config.toml
model = "CTC audio transcriber"
dataset = "short read English sentences (LibriTTS-R)"
n_mels = 64
hop_length = 160
spec_augment = false
tokenizer = "char"
depths = [3, 3, 3]
widths = [128, 160, 192]
beta1 = 0.95
beta2 = 0.99
grad_clip = 1.0
steps = 8000
batch_size = 256
epochs = 78.6
final_lr_fraction = 0
Rows from block 6, named by matrix and row number. Rows with one number belong to one channel. Each number is 128 + 24 x the weight over its row's rms, rounded and kept within 0 to 255. All counts start at 0. Numbers have three digits each. After the name is the row's rms in percent of the matrix's.
# convs0: first width-5 conv (model.blocks.6.convs.0.weight, 192x160x5), inputs 0-7, a 5 kernel for each
# convs1: second width-5 conv (model.blocks.6.convs.1.weight, 192x192x5, transposed), outputs 0-7, a 5 kernel for each
convs0.9 096:128128128128128125128129128154128129133129128128127121125107157135133128128175150131143128022128128128060128128128128117
convs1.9 115:160137128128095128128110128153089062127137135118125114096117130113084128130121122126124122128128147164121128128128129139
convs0.10 096:137128107129150128129127128120178123126127128133128131132131128129127128127128119129128121085128128128107141128145171129
convs1.10 098:208127128026062128113128110060128120125128128127129137145128130128128128128128131128128114011081128128145128128128255128
convs0.11 096:128145127127201140129130129109128142126128149125126132128129126126095128128112126119122104116127128128116129128128102111
convs1.11 103:128140127124128125109113131130126128128133121127129128127128120126127127135128128126119111132130128187127128089107121118
convs0.12 100:129125128128129129129128130140128128109060130145130129128128066119127121127128128126077128134130135129129128131130127124
convs1.12 094:095086127121128130128129128129127128128128127128128128116111129119128128129128119115128132106106128128181065128128128128
convs0.13 101:128128128099128128128132131128082128129128128128128128128128128128133129132108128142129129128128133129128099084128129131
convs1.13 102:127127124128066128128124116128128128128128154123098128130128128137143134138121128146128128126127127128038128129099129136
convs0.14 096:127130126127119126127128127128148137128128128128128128144135128136128128121128128128111128127127117125147130128128128128
convs1.14 105:128128128128123067129128060128128109126119110159129111101119128129135128128128127126128097134128128123104165135127128099
convs0.15 092:008036127128128127128124128128138128128158182128131128128130126117118127126065128122128218108127126118127126127125125126
convs1.15 100:127127128128133128130129124126102128128128135157129128131182117128144128128135130128131130128128127128131128131128128128
convs0.16 098:128128117128128128128046127128128128128130242142136133128128173128128128113127129128128128081128128128128125128129128128
convs1.16 123:129130145158165082128128126128128123128111117127127112119127132128128128128128128128128097128128128128128168127127128128
convs0.17 117:079128124119126104125118128128127128128036128125128145156131234128128128102162127128128128127128095039128171129128108135
convs1.17 093:128125128188128125109124129171028133129130129075113114098126128128128128138103127126125128128128128128130104129125128128
convs0.18 094:128128129128127127130128127125128129128128167128128127068126129128128128127128128125128128139128125089110127124128127127
convs1.18 092:042118127129128128129128128127138139000123128128099060128131139104110108125245127130132090235126124125104134139135128128
convs0.19 104:097126126128125122124128126128131137130133172133128148130128127128122127128108126124128071129127128124129127129129128064
convs1.19 094:128128128128128128091128128128128129154131129116128128128128112128128141128043081128128133128128144134128170167141178188
convs0.20 091:127098126128164098129128138139128128127123128126110118128128128128128129128127129128129128052124130125128121123108112127
convs1.20 101:125137130158150128129159128129093123128128113128128124124124123124125123128135128127149139122096126128133142129128128128
convs0.21 084:128060081130137131129133128124130128127128127129128119128176135212128128128127128128128088163133127102127128129128127128
convs1.21 110:123112128128128130134169128126063129156191128128128128128168129129114139153117128128129120126124119133149128128128128129
convs0.22 092:128128126133127135128121128132128122122128106138128129128128113123126115123128128131070102128128128142128141136140128128
convs1.22 099:128124115128130127125126128129129129128128127126122125123076193128128129130106128128120103161124127138184126120128163128
convs0.23 090:053133131128128126129128128128153129139127136129128100014140038118128128128129129128128129128138128133128131137128128128
convs1.23 110:182129111091134164128128126126136129106126122128128128128126154128128128128086128056103129128129129126128125128121126128
convs0.24 098:226123112120128128115114128132128122128130130127092126126128127127128128128127128163135131125077128130108128125123128127
convs1.24 092:139128128132128128128158128084127165172127130128123123126126104129142133142121127128128125128128156146145120124130140137
convs0.25 094:096071089128128129128128132128126127134126130128128114127127128128155148128128135128128128173129128133128128128146157146
convs1.25 103:126126126127126113086128128129128128128133129128143129128132000128128137165131129126128150068105128127128083127127124188
convs0.26 107:128125128140145120120127129128187127104044069128126104052060129128135091016129140128128125129128128076059194128128130128
convs1.26 112:127128128130083129145129130211133128163128128145128128128128132128128133193131128124125128108121127135128128128128147220
convs0.27 097:127128134128133150107074130128128128126128163186148140175159139170126128128000128127127126128119120121128125128128129154
convs1.27 097:128128137128186126128128128128128128128080093152129128083128097129127091127129061126127127128128128127094128128135135128
convs0.28 109:232132128121128128133129129128128127126123128204129128129153170128128128128128127128134130126130119118128130130128136131
convs1.28 097:140128126126128115128128128128129132180128129128128116098130126126127124238129128128185128128133132130133165128134128128
convs0.29 118:119070130128128118094128128114120128127128118150140128128157128128128126127085124126127128062124133129125127127127128128
convs1.29 089:126125126112081139125126128131127128128164134126128133130129127130106086106148138148157162123128112128128128135134128128
convs0.30 095:133134128128127127127123098128130085071127125132128128131133128130130128127128128126126128128129124116119141128128128128
convs1.30 111:128128142126127063128126119125129128128128126116123111128128098128128128127130117104125124127128128128127137128141131130
convs0.31 090:125119127129128128128095086135128128128128103128128139126126130129129129133145130128128057127128128127130142157128125079
convs1.31 106:073128121123127125136128132149120128118129102128120128128099129142128134130129128110116131127127128128128128127128128128
convs0.32 093:170129132129121128128125127126126128128128128141128125122190128125127128150124117128127130129123128128128120128128127127
convs1.32 099:135130135128128004130129144145124124127128121128104128127116149128128133131128126125121124126128128128141024122129126126
convs0.33 094:131133178128128059128182162129124128131128132146130124123128128128146128127110111118126130126128132128128128128128128129
convs1.33 093:128128128128129114128128141142122091128128156128128122127127128128128128128124123127124125128000128129145130128127127128
convs0.34 088:116073049126126128128128128130128110086128128190128128106125132128128128128127127128132129130128086045128109123128128153
convs1.34 102:129129125092124128128127127037115131135128017128141129128128128125128128128127129129128134133131131128120127128127128106
convs0.35 092:131128128155128128132137128116126126126130128131128128128128128126129128132096128125128126137129128136129083123129086053
convs1.35 108:148129132129128128138161128128128128127128107128125128129129166128109097000128128126140128000087061128210128120128128131
convs0.36 097:127166131124125128128128127126155125128128167133129128132129114130128128127123122129131128129129128129128128128127128128
convs1.36 099:128127126128129122127128130119149128127127087149127201128128128127127122082129140198125127131130128128128126122124128131
convs0.37 108:127121128128127158128120128139128126091127120128124121126128086129129126128109128128128128128128128126128110094129129129
convs1.37 105:128128127078117129114128128126108111125128126127127124128185126127127127127127080142131130127110128128152122128128129137
convs0.38 107:147138144147128120126131145136128123113132126000121128128128130129128128146128128128128255128126128106128062089100125136
convs1.38 102:197134134128104128128126128129112123114123196112126127129128111128145129150120128128128142051128128128128135135064110132
convs0.39 088:180175128128129128129135140128126126113128192128128126128128131149128129147128128128128128159174128128128128107006128127
convs1.39 096:049128128128128223129138128128155137134142178144134128129113129129122118115128120119111097107128118130128142168157128128
convs0.40 093:128127125128040130128128131152131133135123126132128128128128128128127127128128128128113127128128128128128128124115126126
convs1.40 105:120128146129128128128128131128128114129129129131126128131128191174128128128114109122101128097143128128125127128126128131
convs0.41 096:128128127157128127025141128128097128112128133168128129128127128128116128128126125123125129128127126128126128130135128126
convs1.41 107:128127127126123112128157129087128128128128128128132127127101127129132129146110125127128129128128128126122128129129128127
convs0.42 092:130090110128128127128122128136128119118128128128129128104126130131128128125127128128131129069112128128128128128129129115
convs1.42 101:124124104127126047107128133105128118126129135128239141109127184141138128128126129137163131124124128128129142132128123117
convs0.43 105:128127147184129127128168126130133129128131124141135129128128128128127127128065026125128115128128131129125127127128124127
convs1.43 101:129130109094131093128127127128061126128152128112123128130125124095128128134137128128096128129083000111105118127122128128
convs0.44 094:128131128130129141088119067117072070127128128128111128126127124128128128128127102101127112129054254178125128128128128169
convs1.44 098:128128127127128046128147123126154130128126129099121128127125129163167114082128128059128128128126125121098129128126150134
convs0.45 096:179128128128153128128128131131128127128072128128128129132172128128128128129128102128128130127128130132130188134132131128
convs1.45 107:127128127127123128128129144133172128134130128128128128128128128130128129127107124128131133114128130128117127128130130130
convs0.46 090:128131146128128150128122085127128128127126112135130135141157128128128141128128128132127114133181128128111116129128128128
convs1.46 100:110124127127128099124128128129121129124128138127124128129154128161128123122173128127125128128107128128129128128128125128
convs0.47 100:122128134133128127124128133096129131127114127128128128128148128128127128128128119127128124048131128126128127128135132128
convs1.47 092:130129101123065148128129128065127127128128101128130133159190128128127087094147128128135208146130127128127124103121127127
convs0.48 101:062128139138135095129128125035128128133106102128128128128128128124120128129123128128117127130128130128128131128128129120
convs1.48 105:126127128124095128128128141050128128128132255111128121118129128125127143128127133128131131096039132128128128128123128128
convs0.49 111:127127128128130147126125127113111128128128122128128128128061120041112128120130128128122122128128128128129122127080051076
convs1.49 093:129128131167126123126128125208128129132122129127128128128108151128128128130210128128128129129133142130130128128132128103
convs0.50 095:145130134134128124082128128128085131102131138124124113128138126126120115128134132128080079121128127119128128128128128128
convs1.50 107:128128128127112119128134131128127128128131043128127113128128131125127111085125124128128127118093080115112128128133128076
convs0.51 097:130135130128128128128130121122156128144144127129128128124112133148128131130128117126128127128126127086144131119124126128
convs1.51 090:127128128129157130129145126114115116123091127104129127109113124128128125124123127129128136128128128128109177133134128129
convs0.52 086:129127037118126129150128002074126128000128128129128128128128076099128128128134130118128128127129128128128128128119098128
convs1.52 111:125128138146132096128128124156005090128102087065133129128128128128126125112108114092126128131132128128128128128093117069
convs0.53 097:107128111095128128130128108100128128128128161124127129134135127127127101106130128128128128128128128128136128128127099109
convs1.53 102:149128128117081084118126147128121091128128147127129128128128020128128128127150131037132128119128128124128128128126128083
convs0.54 099:128128128124127122128170128128126128071127105114054132184214128128128126128128152134129128127128129128147117120127128129
convs1.54 097:128128127077053044123129128136122131131134129128128128174127108126161151126128127118125118167128128128128123123128128133
convs0.55 106:128128128128122130128127127135128122127123180128128128128142128123127126233132128116127127079131129029103127156136150128
convs1.55 092:119128128131135128128135132128128128128128153095127101128151134128127146128128170118084127128128130128128128078120125181
convs0.56 095:135137128127165115126111125128122144129177190132128128129131128128128125128127127115128128128128129134129166128128128136
convs1.56 089:071115099128128141133128129128128128128127098141139128080128124128128122138134182128128131136128128127119132128129128129
convs0.57 100:130096131130117128125128120127110128062130128126122120128135129129128128128218134125108069128130134132171128130128129136
convs1.57 097:128128128128110121127129128131123127123127121129133136128135104128128076129114000115127128128102131128129127130133129123
convs0.58 102:154128128125128127179141107125128138124125118130129083128127128129131129129122128128128120125078094128170089051126125128
convs1.58 096:166127128127128121122115129131116125128128128112128126125128143128101125138124128128127130129127071133148128128128128124
convs0.59 110:138159129128128122128128129128157131128128136132159132129130155128128128129129128128128128128130128129129029136129129129
convs1.59 094:084120121123128128130128127128091128134134128128128128119127122127128131128111127128147127130129128127128191128130130128
convs0.60 099:071128123129133128134131128127125127196128106123115128066100123125128128183129128128123128128128128128119128143127126127
convs1.60 100:111127148125174123128126128080133128102119127129127122128133133130084138138164128127126124167128129130133053099127128128
convs0.61 103:122128128109128129130129126129136131128133145120114122184157128130128128128034128128127119128128128132130128129089128131
convs1.61 100:129173162128129133129131129128128144128123108161136127128158129131145057134138127128181129154125118058128079127114128128
convs0.62 109:127127127128135128134128111036120127123128128118128128128128126126126118108121106109128128128128128128128121128123128127
convs1.62 110:127127128128070121127130128130119128130075122040128115124128125128128128128128128129129131128178130127123134129121065129
convs0.63 097:128128128128115133129132129128171130076075129128126125128145128138134130131140128128128130127128127127128128132137132129
convs1.63 098:138128128128241119094135128128128146128128128169128129128128128118128130128128128122125114162124179171128125128128126102
convs0.64 100:135130128128128129128129128128127128126128128147128130128125127128110097127056124129137148112099129129128014128128128128
convs1.64 109:130131126126123128128138130128128128132128129121126126128127128122127245182115123131122124128130128128130135128128128232
convs0.65 098:128128136128167129133128128127145128128128129128129128127182127127128129133128127124085113158129128128127128128129128128
convs1.65 099:114127148128128106129132131128079116123116092128084078126129086101126129104128128128035114097128127094114129128128177206
convs0.66 094:161132128129184128126128129128123080121102105148131128128128131161131128128129069111132128128128131146128166120128134194
convs1.66 104:089128126125128104097130142128106127126128159131132137128134127143128128186127094089096128129131128122128124127128122128
convs0.67 096:127128128129127130129134137135152129139128118128127106101128120079075068128128128128066000128136130072107129128128129128
convs1.67 106:127128128115028124131093114053128128128126128129129133134128201128128128128131128128128128128129128129128128128129128128
convs0.68 100:094083102128118117128128132130128128128128155128157129128145073129129127128106097128128128128118096055127082128128125047
convs1.68 112:149133128139129128130138123120127127130157129128128128128129128128128121129126128127126137128128128128128129128130130131
convs0.69 107:127128128127123127000046128151128105129130135132128128128128186129128117128142128128131096128128128172134127164152134128
convs1.69 089:131128121125112125128128129126140158136139132128120119126102126129130128136144129132186164133132124126163125090126128083
convs0.70 103:130128130135128131131128102129153130122127110128128086084078077089089128128128128128127128128128128127128144130128134136
convs1.70 098:114128137138149128141152140197123128128136128056128128128126127128123124129128128118030125190000104104125128127128128159
convs0.71 102:000129128128128128128128128129121128129128122106128123128128014112127128128121124083117128128128128121058128128128128128
convs1.71 092:128128127118127128135132165180124128129127159128128128127127128126124128128128129129129145193133129132128135128128128187
convs0.72 102:132128128137128131128126124083128128087124129127127126128127081052097124121207128099124127117115127128130110128127128128
convs1.72 096:113128128128128141128140128128089128131128111090031116128128158126129129129128128129127127129130131128128128128122128113
convs0.73 104:128128122124128130056129129134136128128130129126128130134143127128125126128100126128153128128128128128129048130129077086
convs1.73 112:128123128125115124112128128133112126126128129126122114128106103127133226178118128150128029127132128129128128146135128154
convs0.74 098:127128130131128051130129129128125130128128126132111128128126133130128123128146130130129184132130109129128162137128138128
convs1.74 098:129113095127128090128120128128129127128168128128129128125107125125121117124129144128128128132136129131124085091149128126
convs0.75 091:131128119126144172128170129113129128124108128071096128130132130128128128128122120128130128117128136135128123130132154128
convs1.75 094:143133130128162101110128153144060100128129128130132133136136128144129121080128128128128127000091120073128128132136147155
convs0.76 095:153128126117099126027125128110127128120045128126129146183172125127121102129214127128129123128128125072096129128128125107
convs1.76 110:128128128160255129128128128158132129110069133134132128128174128128132135209128107090129128128128128120127128128131128128
convs0.77 094:126101120129127126125144154128130129128129116127121128137128159131129131128128127125134167128128128128128128127127128127
convs1.77 100:087101127086129095071129198131128132134160128126129132127007129095115128123101112139133125130129069128133135130129127088
convs0.78 096:123128128109123114128125127198124128134128093145128128140129133129128091127128126128128128128068138128128084128128128140
convs1.78 094:101129166128128078134128123128128134137066089114121123131129015129119129128128128000129096181128128128128171129129132125
convs0.79 105:127106127128119134128128128120128132129126132128128129127127128127128130158128129128128154128124128128102124126128128120
convs1.79 091:163130128128129128134133130124192144128128133084108089110056129129128128127124126124128129166178128135128128129135126119
convs0.80 098:114122128128128139000121128195124127114127128128130130128128150196141128129125120128134134128128128128137118020102128117
convs1.80 091:129130128130127128127135126128135128128128128128085128135136000111128141129006070128138169164129128129195129194132128127
convs0.81 097:129128135131127130115128128129128128127128121114128111128125129036128128128127038128128126128128128128000128128087048127
convs1.81 092:128150144187128126127128134129137129133128128124124128128129128128128168129137149133134128065077128084110128129131128129
convs0.82 097:137134128149139129127128128128124122128128121126128128127117093135129133128065093130128043164128132128128130128128128128
convs1.82 100:145130128128136143126121124128126126114106127127127116128128126125130130126132128128135128132128129128136128119184126119
convs0.83 089:129128128134128118125129217131128128091128128140128133138129128129128128128113113109128128129128135129129128128131133128
convs1.83 104:128117103116116128127133125119128131155129125130128143128191128126128128157128064069128186132128128121121128115126129128
convs0.84 103:073128128128131128123128131052127128127127131069128127128126130129125123124128129127127154128128098128137028128128128126
convs1.84 088:127129128127130128128128128125068130129131130128126123091129120087130128127130136128127086122119128137176109126128128129
convs0.85 087:139130116112129128128138129128097050126128126116117119125128128126128054096128128132169137138128087101141125115126126128
convs1.85 114:128151158124108131149127127124126137180131228128133140134145127129133128128108067128120064152152128128128122075069128120
convs0.86 098:149132127128169128095106118126127132132128130125091137128128084128128133128130129136133125000119128128127042128129099122
convs1.86 090:127127191132138128109091128113127128114106114128126126137143100128121124109128129128103101125109128118128128170128128111
convs0.87 098:069127128128113128121183200128128129124128135110118124128128128128116091123128059069125131128130171128123128128125127124
convs1.87 100:125152128126038127128128117129132128131129128128129129131103133128128121054131125128128128119124128129071130126086127127
convs0.88 106:129128128128081128112066128148128128128128131070121127099128124128128128129072028104056129128130127019016128121121084069
convs1.88 093:132132140131130188128128108123168130156133096218124082087127091124127145126110125128000064155127130128116128128128131146
convs0.89 099:123115104135128127129128085129128049128128128106061096129099129129128128128121125129130131128128129154132128126128128124
convs1.89 098:117116131128128128135133124175136129098128252089112119127089126128063121128132129080128064132128125128130125126094128128
convs0.90 103:120126100126128127128127127043129130131117143127128158128128123098116128127125117052121123123128128109128128128128128124
convs1.90 104:128128128128128106128059123128153128128127111128122120126128075085129075105134128129123123160128131135140128128128113099
convs0.91 093:127128128129128128128120125128128128166129128128128130131137128127119128158131128130078127114128128128156143128152163128
convs1.91 091:133128128128127121124125128127128124121128128129129129128121184128129128128199128128088116122093071127128127059104145127
convs0.92 095:130131128128127128129128086000131130148128116128126121107054128128127126128129120115128119129128132147128128128128128128
convs1.92 097:127094129128129127128128126126126128128128000128128128104124128128128128095114120128126128128128119127128129128128068129
convs0.93 098:128147128139198133133144133117143128128129129129130095128137096127126121128128138139128126130128128128128120127127120128
convs1.93 096:128130099110120128128128128126131093128158128117128128125128093118128115089128128128126166124128128126128141175128139182
convs0.94 101:123128128128128090129128140128128128122127128123126128128164128128128116121169130132146170013126126128129074128131128128
convs1.94 095:149128128150132128128130130119122124128128128110128040112126129128128128183102118121126130122125125123124129145128117090
convs0.95 108:127128129128043128128117133132141128128109113128128127129128157144126133129114128128128128128126129128128146151132129147
convs1.95 109:142128128128129128127128128128128128073125107127077115121127112127113098120110129123127128126126127128127123128106114117
convs0.96 099:056054128128128128128132132135128133128129128125085109128128138128128128127129158126099120128128073127127128126128128130
convs1.96 094:131127126128128170133152128130130077128128134129128128128123126126128123095128128129128159082128168128128100129139127128
convs0.97 100:127129128127128128126128128130000109127128128138148128128128127099128128128066128142128083128128128097129150183151134129
convs1.97 101:128109114129128083128126122156237191160128111128125121129128128129123126128128128128127126128129128128129124128109132130
convs0.98 101:128128128128128126127126132128135128128120128126132128126128128128128128128136128129128092060126135128127127123125125126
convs1.98 095:128128127127127117124119123128122128132128128129130128130246128130155135128128128128157129000128106128128161128128176153
convs0.99 101:000099132167142126124094128114128128128128128135128129144138127127128120125133139139129129127122090129129131128127128128
convs1.99 105:122126128128129185175128127128128128129129128067128128123128126128128103112077126128128125080128128136129128133150128123
convs0.100 094:177159127128125120139127062129083113097131128126118129129070137146128129129128128128125123128125127188128128131132131129
convs1.100 102:149129122121128128127128142137128129128129159128129134133129128128125127128137127053128128000053128130122151227128128128
convs0.101 121:128128128127165128128126168127128128125114128128132133128102179128128128128128126127108115128128060131128062000112128127
convs1.101 096:131140166135053128115116131127122127134131128104126128128128129101097128114129103128147128096118129114069128114107078135
convs0.102 093:128128128128126168128128120112169157128120136132101130135129129129129128125128128128128142131128127128127130136143128119
convs1.102 093:113122128129128105128129103126145129128128126126126128128127081067128104128128125044128150129128130128126082128128162132
convs0.103 109:122094085126128128128162128108127148127128185148128127127127123127128128128127126128128058137128128127128164128127128115
convs1.103 086:142136129132128127127217125113073112129128127141140128128126144143139155167128144129134158129092128128135128128131128122
convs0.104 101:128113128127101108128118126126128128129090128128136129092129128128128128125127127128128181128133130128126104127132128128
convs1.104 096:122128128128127128128125121206123129097128128127132133127129180129130130138128128128128128028129128111128129095127140128
convs0.105 108:131145137140128129126128127128131142121124098128128126116119141128128119129000070129146128128127130160126089126125130130
convs1.105 110:144130127082146130128152130128122135255128127126128128128126158135104097129172129128129138229129128128128128140128136233
convs0.106 102:129129129150176131128128130128122120128162133145128128117114123107111116127132129113114129133124130128128092128128129121
convs1.106 105:128126130142133130139138128136130130133128049127128128124124128127111100128128094128136203130128128128128128077126128218
convs0.107 104:019128103073118130120105101118173126128128130128128128121082128129128128128133128128130155193126125129128121128128128128
convs1.107 102:126126121117128098128128126119128133128128127140128121128128098128128167132126128128130125129128129128125093119121146127
convs0.108 087:128128131128134128128131112127156128128161135126100109119128131128128126096124126125128128128129132128128127128128127128
convs1.108 098:070000098126030255128128125121128128086096122128128126128147087129178128128129156133128127239188128128128000128131126040
convs0.109 099:118128130167128154128127128128000080129128127128128128128128000131128128128128128134128123140128132129128128129129128127
convs1.109 114:129128129131128188132127136141128128129128188127122128128128130134139132128255128109128127140130130127128128128132160144
convs0.110 101:125125098128128128128128130127128128123125000127128119041128127128127172151129129133128128128145128071089128124128128128
convs1.110 100:105124128128128139136128128142127126128128156129131129128093128140127127128114127125127107128094128129128128075042075125
convs0.111 095:082127127128120130127093129164073100128128128161128128129062128128128132128128128128129128151140145128129133128128129128
convs1.111 095:128128128128087154127128128088128128128146140128121004128127126117127128130129127121128144186136127110126126128127128128
convs0.112 092:128129128097111134128130127132166128119128129128128129129128128046128131135153148146128129128128128128128120128118128128
convs1.112 113:123071071130129127126128115087135177132128119128128128128146127128128128109129132128126128078128129123130128129130149129
convs0.113 107:128133128128128081124131132128129128126128106136135125128128163128128129131127125127127128128128128112128126128128126127
convs1.113 094:128129129132129128128131128128128128128128060117124128130130128103105116128128128128133128130128128133132128128129127122
convs0.114 096:109128127128128164149128127126128128131128135128096114128128129127128128138101119127128105128135128126119128128128128117
convs1.114 106:113118128124145124128128091121128133135128120171124121129131128112122128128129130064128130255128122128133127154137139128
convs0.115 105:000095128178128127127128128123128177128134128129128129128128135128127125111127121111127126129087128123116128128129129118
convs1.115 097:128128081127127128129128128122132119126128130075099126125245128128077129151128126128129182129141138128204129128128128088
convs0.116 103:128115119106116140129128129120128128079120121128109128128128128129128128172132129128128127128200128042127231128128125094
convs1.116 097:121125128186208128128128114128127056083126024131144130129127128115130128084128128122125125193129128153130128122127128127
convs0.117 114:136074128133136128127128128127125133128122128126128128128128121029003128127126128132144128160128128152128129128128128128
convs1.117 096:126123000125097128116128135128133148134128128125127131129129127179124122127130128130128110035122114124140127128128132136
convs0.118 109:115119118128130118123128143128125129127128128128128129128143128128119105124128128127128128127129129128160084127129128121
convs1.118 095:132127128162129128128132132144128126029127144161127124131131129130160127154128126158130193130128123124127123174128126122
convs0.119 094:083128128129129120128138128130127127128098127128128127202199042130128128127129128128115128128128128128078128128118128128
convs1.119 100:191128127128128128128128127128114121126126128099128133128132128135134128121128124117119131128128091145129121113124138128
convs0.120 111:123128120124132128128129138128129139129131128128094124128128159129131128131128128145130130126125128130139177128128128128
convs1.120 090:128220149128131128128128128128139130129128129168159130129155128128128124138121128123125131131137151137123109124109075105
convs0.121 097:131129129090065154128128137130128227146130132079116126128127097127127128133128130127127127129128128128128112099124128131
convs1.121 100:128128128128127144128114123064123125099144129125130128128143071123128127130128128128128132128115129129133097110123126128
convs0.122 100:119126126126130150144128000023127128126114128127128029128128016127063093129129136128129081128141128127128164179126127129
convs1.122 096:129128128054000142128124128115128127129128129078128129128211125126128125166128102126093064168128085089131114125128128128
convs0.123 108:127127128128140127128127133129128129129128126128125150128131182127127117128129128128132128128127128128142128128060013085
convs1.123 097:129132128128128126128129128128123118125126128128128141128128119128127130129126126184134134142128139128128255142128125102
convs0.124 105:129129131128130128128128131144128128128094126128128168134128128129128128128135128128128120129124104128127126113110111124
convs1.124 101:128128128128156128185127127155120116104099072133143128095128128057069117127076126128187135034127129139128128128136128179
convs0.125 099:128127126118097135129125128128118128128127143155128116126126127128128128128108079127128131128130131128092125108125128124
convs1.125 103:154128128128125088128147224143128131128127126123128115128128226134128128128114121116132129082128128130128128073128145120
convs0.126 102:091128079128130119129155129132128116128128128127123128129129196128127100077138128128100081128044071130128132138129128108
convs1.126 106:128122124128128128128178155142130129128128131067128128128026128127127128128128110128103111129128128128127129128127128132
convs0.127 096:200128132134130000128135160168128128127111128137129188127112141128097043089083141134136127119132135140124128217168131062
convs1.127 099:121141144118128168127127120124122110128137098128130142134155216128128128128128128128128128128125127127128127126128137128
convs0.128 095:128126120128128119126047125153128155128126128131129129129045105128128128128128129130106128095067139127126122128128128128
convs1.128 086:139129130169148112133084120111131127128124123128135127112071117120131129128117140153136133129194130128128132128126121006
convs0.129 097:128128135029137128128130131089128126127128128125128127128128128124127127109125116123124087132128128132131126128128140154
convs1.129 098:128129140128129116128124128129129129129128128128129128128125128166194129128119128127065086210134128128128124110123128125
convs0.130 103:150128128128166115007130127128127129128147128068128128128106126102123128128127128126124128120078128127128120102128127128
convs1.130 088:128127128127118127060127128128128128128131131127128145140128114125126128128124126128151147128128128128129118095129129128
convs0.131 100:130128102088103131141128127126145128161121128125075128127128128129080128026134128128030121126123128066103127128128129139
convs1.131 115:131127128122125121132113133127126128135129128164134127128128131129169128150129130158135157128147170183128093128128127128
convs0.132 111:111125128129128131130128127016127097101128126157128129129128041092127128120128132128128128111128128112037129097128131148
convs1.132 090:128119127132162137129128128176127125114095128128128127128056133129131138127128128127137155128128130128133134161129128126
convs0.133 092:127128122128119132153147128065135128116122123144132089080127128000037128129124130130129127128129128128120133128128128128
convs1.133 099:103099109129129129128128130129128128128129133118129130128126126127127127106092126129144135126082123122128126128128128128
convs0.134 095:128128119120128128095128128128132128113129126117129128128126128128128195252139129128128137128128103153080125175128128127
convs1.134 095:128127126126128128125128128147120128128127127128166138126121087095128129160128132128127128128128104128107028079128128128
convs0.135 103:023126118128128127065128128128128128126126128128128128128128128127134128128128122128128137128130125128078129108128128134
convs1.135 097:004105127124128127130128116127070128129128104130128128120080127128083112128129129108126128128131157181134131128128128128
convs0.136 101:143128132132135131128128129128128128128128110128128179134129255160128128128128125125123128118131136128096019133132131150
convs1.136 093:152133128128127042128127121121128113122130132128128124127166128066132129168101129136170134128104083093098128127134060091
convs0.137 096:128128128134128105129129125100128128126128063128127128129120000114128128127136127000000128128127128125128126129131133129
convs1.137 090:144128124128015128129135128128128128189140000127128118087122127129095050127127127130130167128128128128118162128128145184
convs0.138 112:128137128132085129128128108143140139128131128132128131059000124121110111127128130128128128127128128112128129130127128158
convs1.138 091:128057127124124113094120123126128128145129051128139128128174112128128151143127134128128126135130129129112115127167133129
convs0.139 101:128128129145128132130128128127128121129128124133128149128129119123128132139128116128134142128128128128069138128128128048
convs1.139 097:125125128122132128136128147046114115126127094128127128132128046129130135128143128184128128128147148131127130127112128162
convs0.140 109:141135128128128116125113111128223128128126128128128133129128208128128128128173128128128128125128125128131189151166179124
convs1.140 103:130128128128127124127098112126126128138128115128128128128127128128128114129128143136128128172128127128128128146148128122
convs0.141 097:128128128128129027128135130126169173123126128117127128128175129153129128128128128128128121128128078070071128126126128129
convs1.141 100:113128128128050038129131169129127128128128126109118128128128131131133125127137140128119128129118128128128128128128128128
convs0.142 105:000087129128154132190128130158112130133128096128128128140133156149129128128128129130131134128067094127128094124125127144
convs1.142 099:128120128128116128128128128128134149133128128117128128128130134130131157130128130130129128127127128128186156128120128128
convs0.143 102:054084077101055125128124111121126129130128141143127087128126057127128129124055119128128128128119128127128127099126129128
convs1.143 103:128128127128127128128128135132128131144128123126104107128092132131128127128126127128054048150128140134136128128123128128
convs0.144 113:096122130133129123095138128125129129128115128125128128128128000128134142132128128130131128100129128101102128121128128129
convs1.144 098:150135137164128128129136130125128137135130132214128127127128129133128128155127128128128128131128128127128128112128128127
convs0.145 100:153127080128128128126127122129174147128144129128128128128126128123128128128101118128128127121141128128133176138129130131
convs1.145 107:000104127133129179143166129128128128126129127124128055128203098109099116128117128138128120135128128123128020104020128130
convs0.146 098:144199183128128128132129130133137141128128128128128128128128128128132128127128129128136128128129128128128130128126127128
convs1.146 095:127128128139153126126128128128131128122125124128131137124121111128129130128126128130129129170130128123127128132133128147
convs0.147 102:124128127116113128116128130139128128093071084127126100124131133128128127096128128128122128127128128125117127087126129128
convs1.147 109:129127126128118074129129132246131128120128129128128129130128128128144134218124128128063128128128128128129127128128168158
convs0.148 093:129132129133136128128136146128128128108127123128128128130128140129109107112126127128128119128128128202128150129130129129
convs1.148 106:126128130128131128124113122117128085127128224129128071093070127128127127135131130132133129128128128129155126128128128128
convs0.149 093:128127128125128141148130129128125128128110128128128128128132124131128128126130142128128128126128127124130128133160157173
convs1.149 092:086116117124128112128129128155128015128126128130129130113055122125127123124127119128128135137144129128105123126128128150
convs0.150 096:128128128128127142147128143128128131129133128128132129128156066128128128128129128130128119128128128128128126128122125123
convs1.150 091:136129128139167124128128119122133087127132128128128136128165091124125117129127127139131141128128125117115124127128128126
convs0.151 102:049128137128128027048113128129129128132128128183160128129128129128128128128128129000000089128093130133099128128130131129
convs1.151 100:128129128128128129128133126073126128129129127129130130128127128128106131129103118128130131000094111124128123137150131129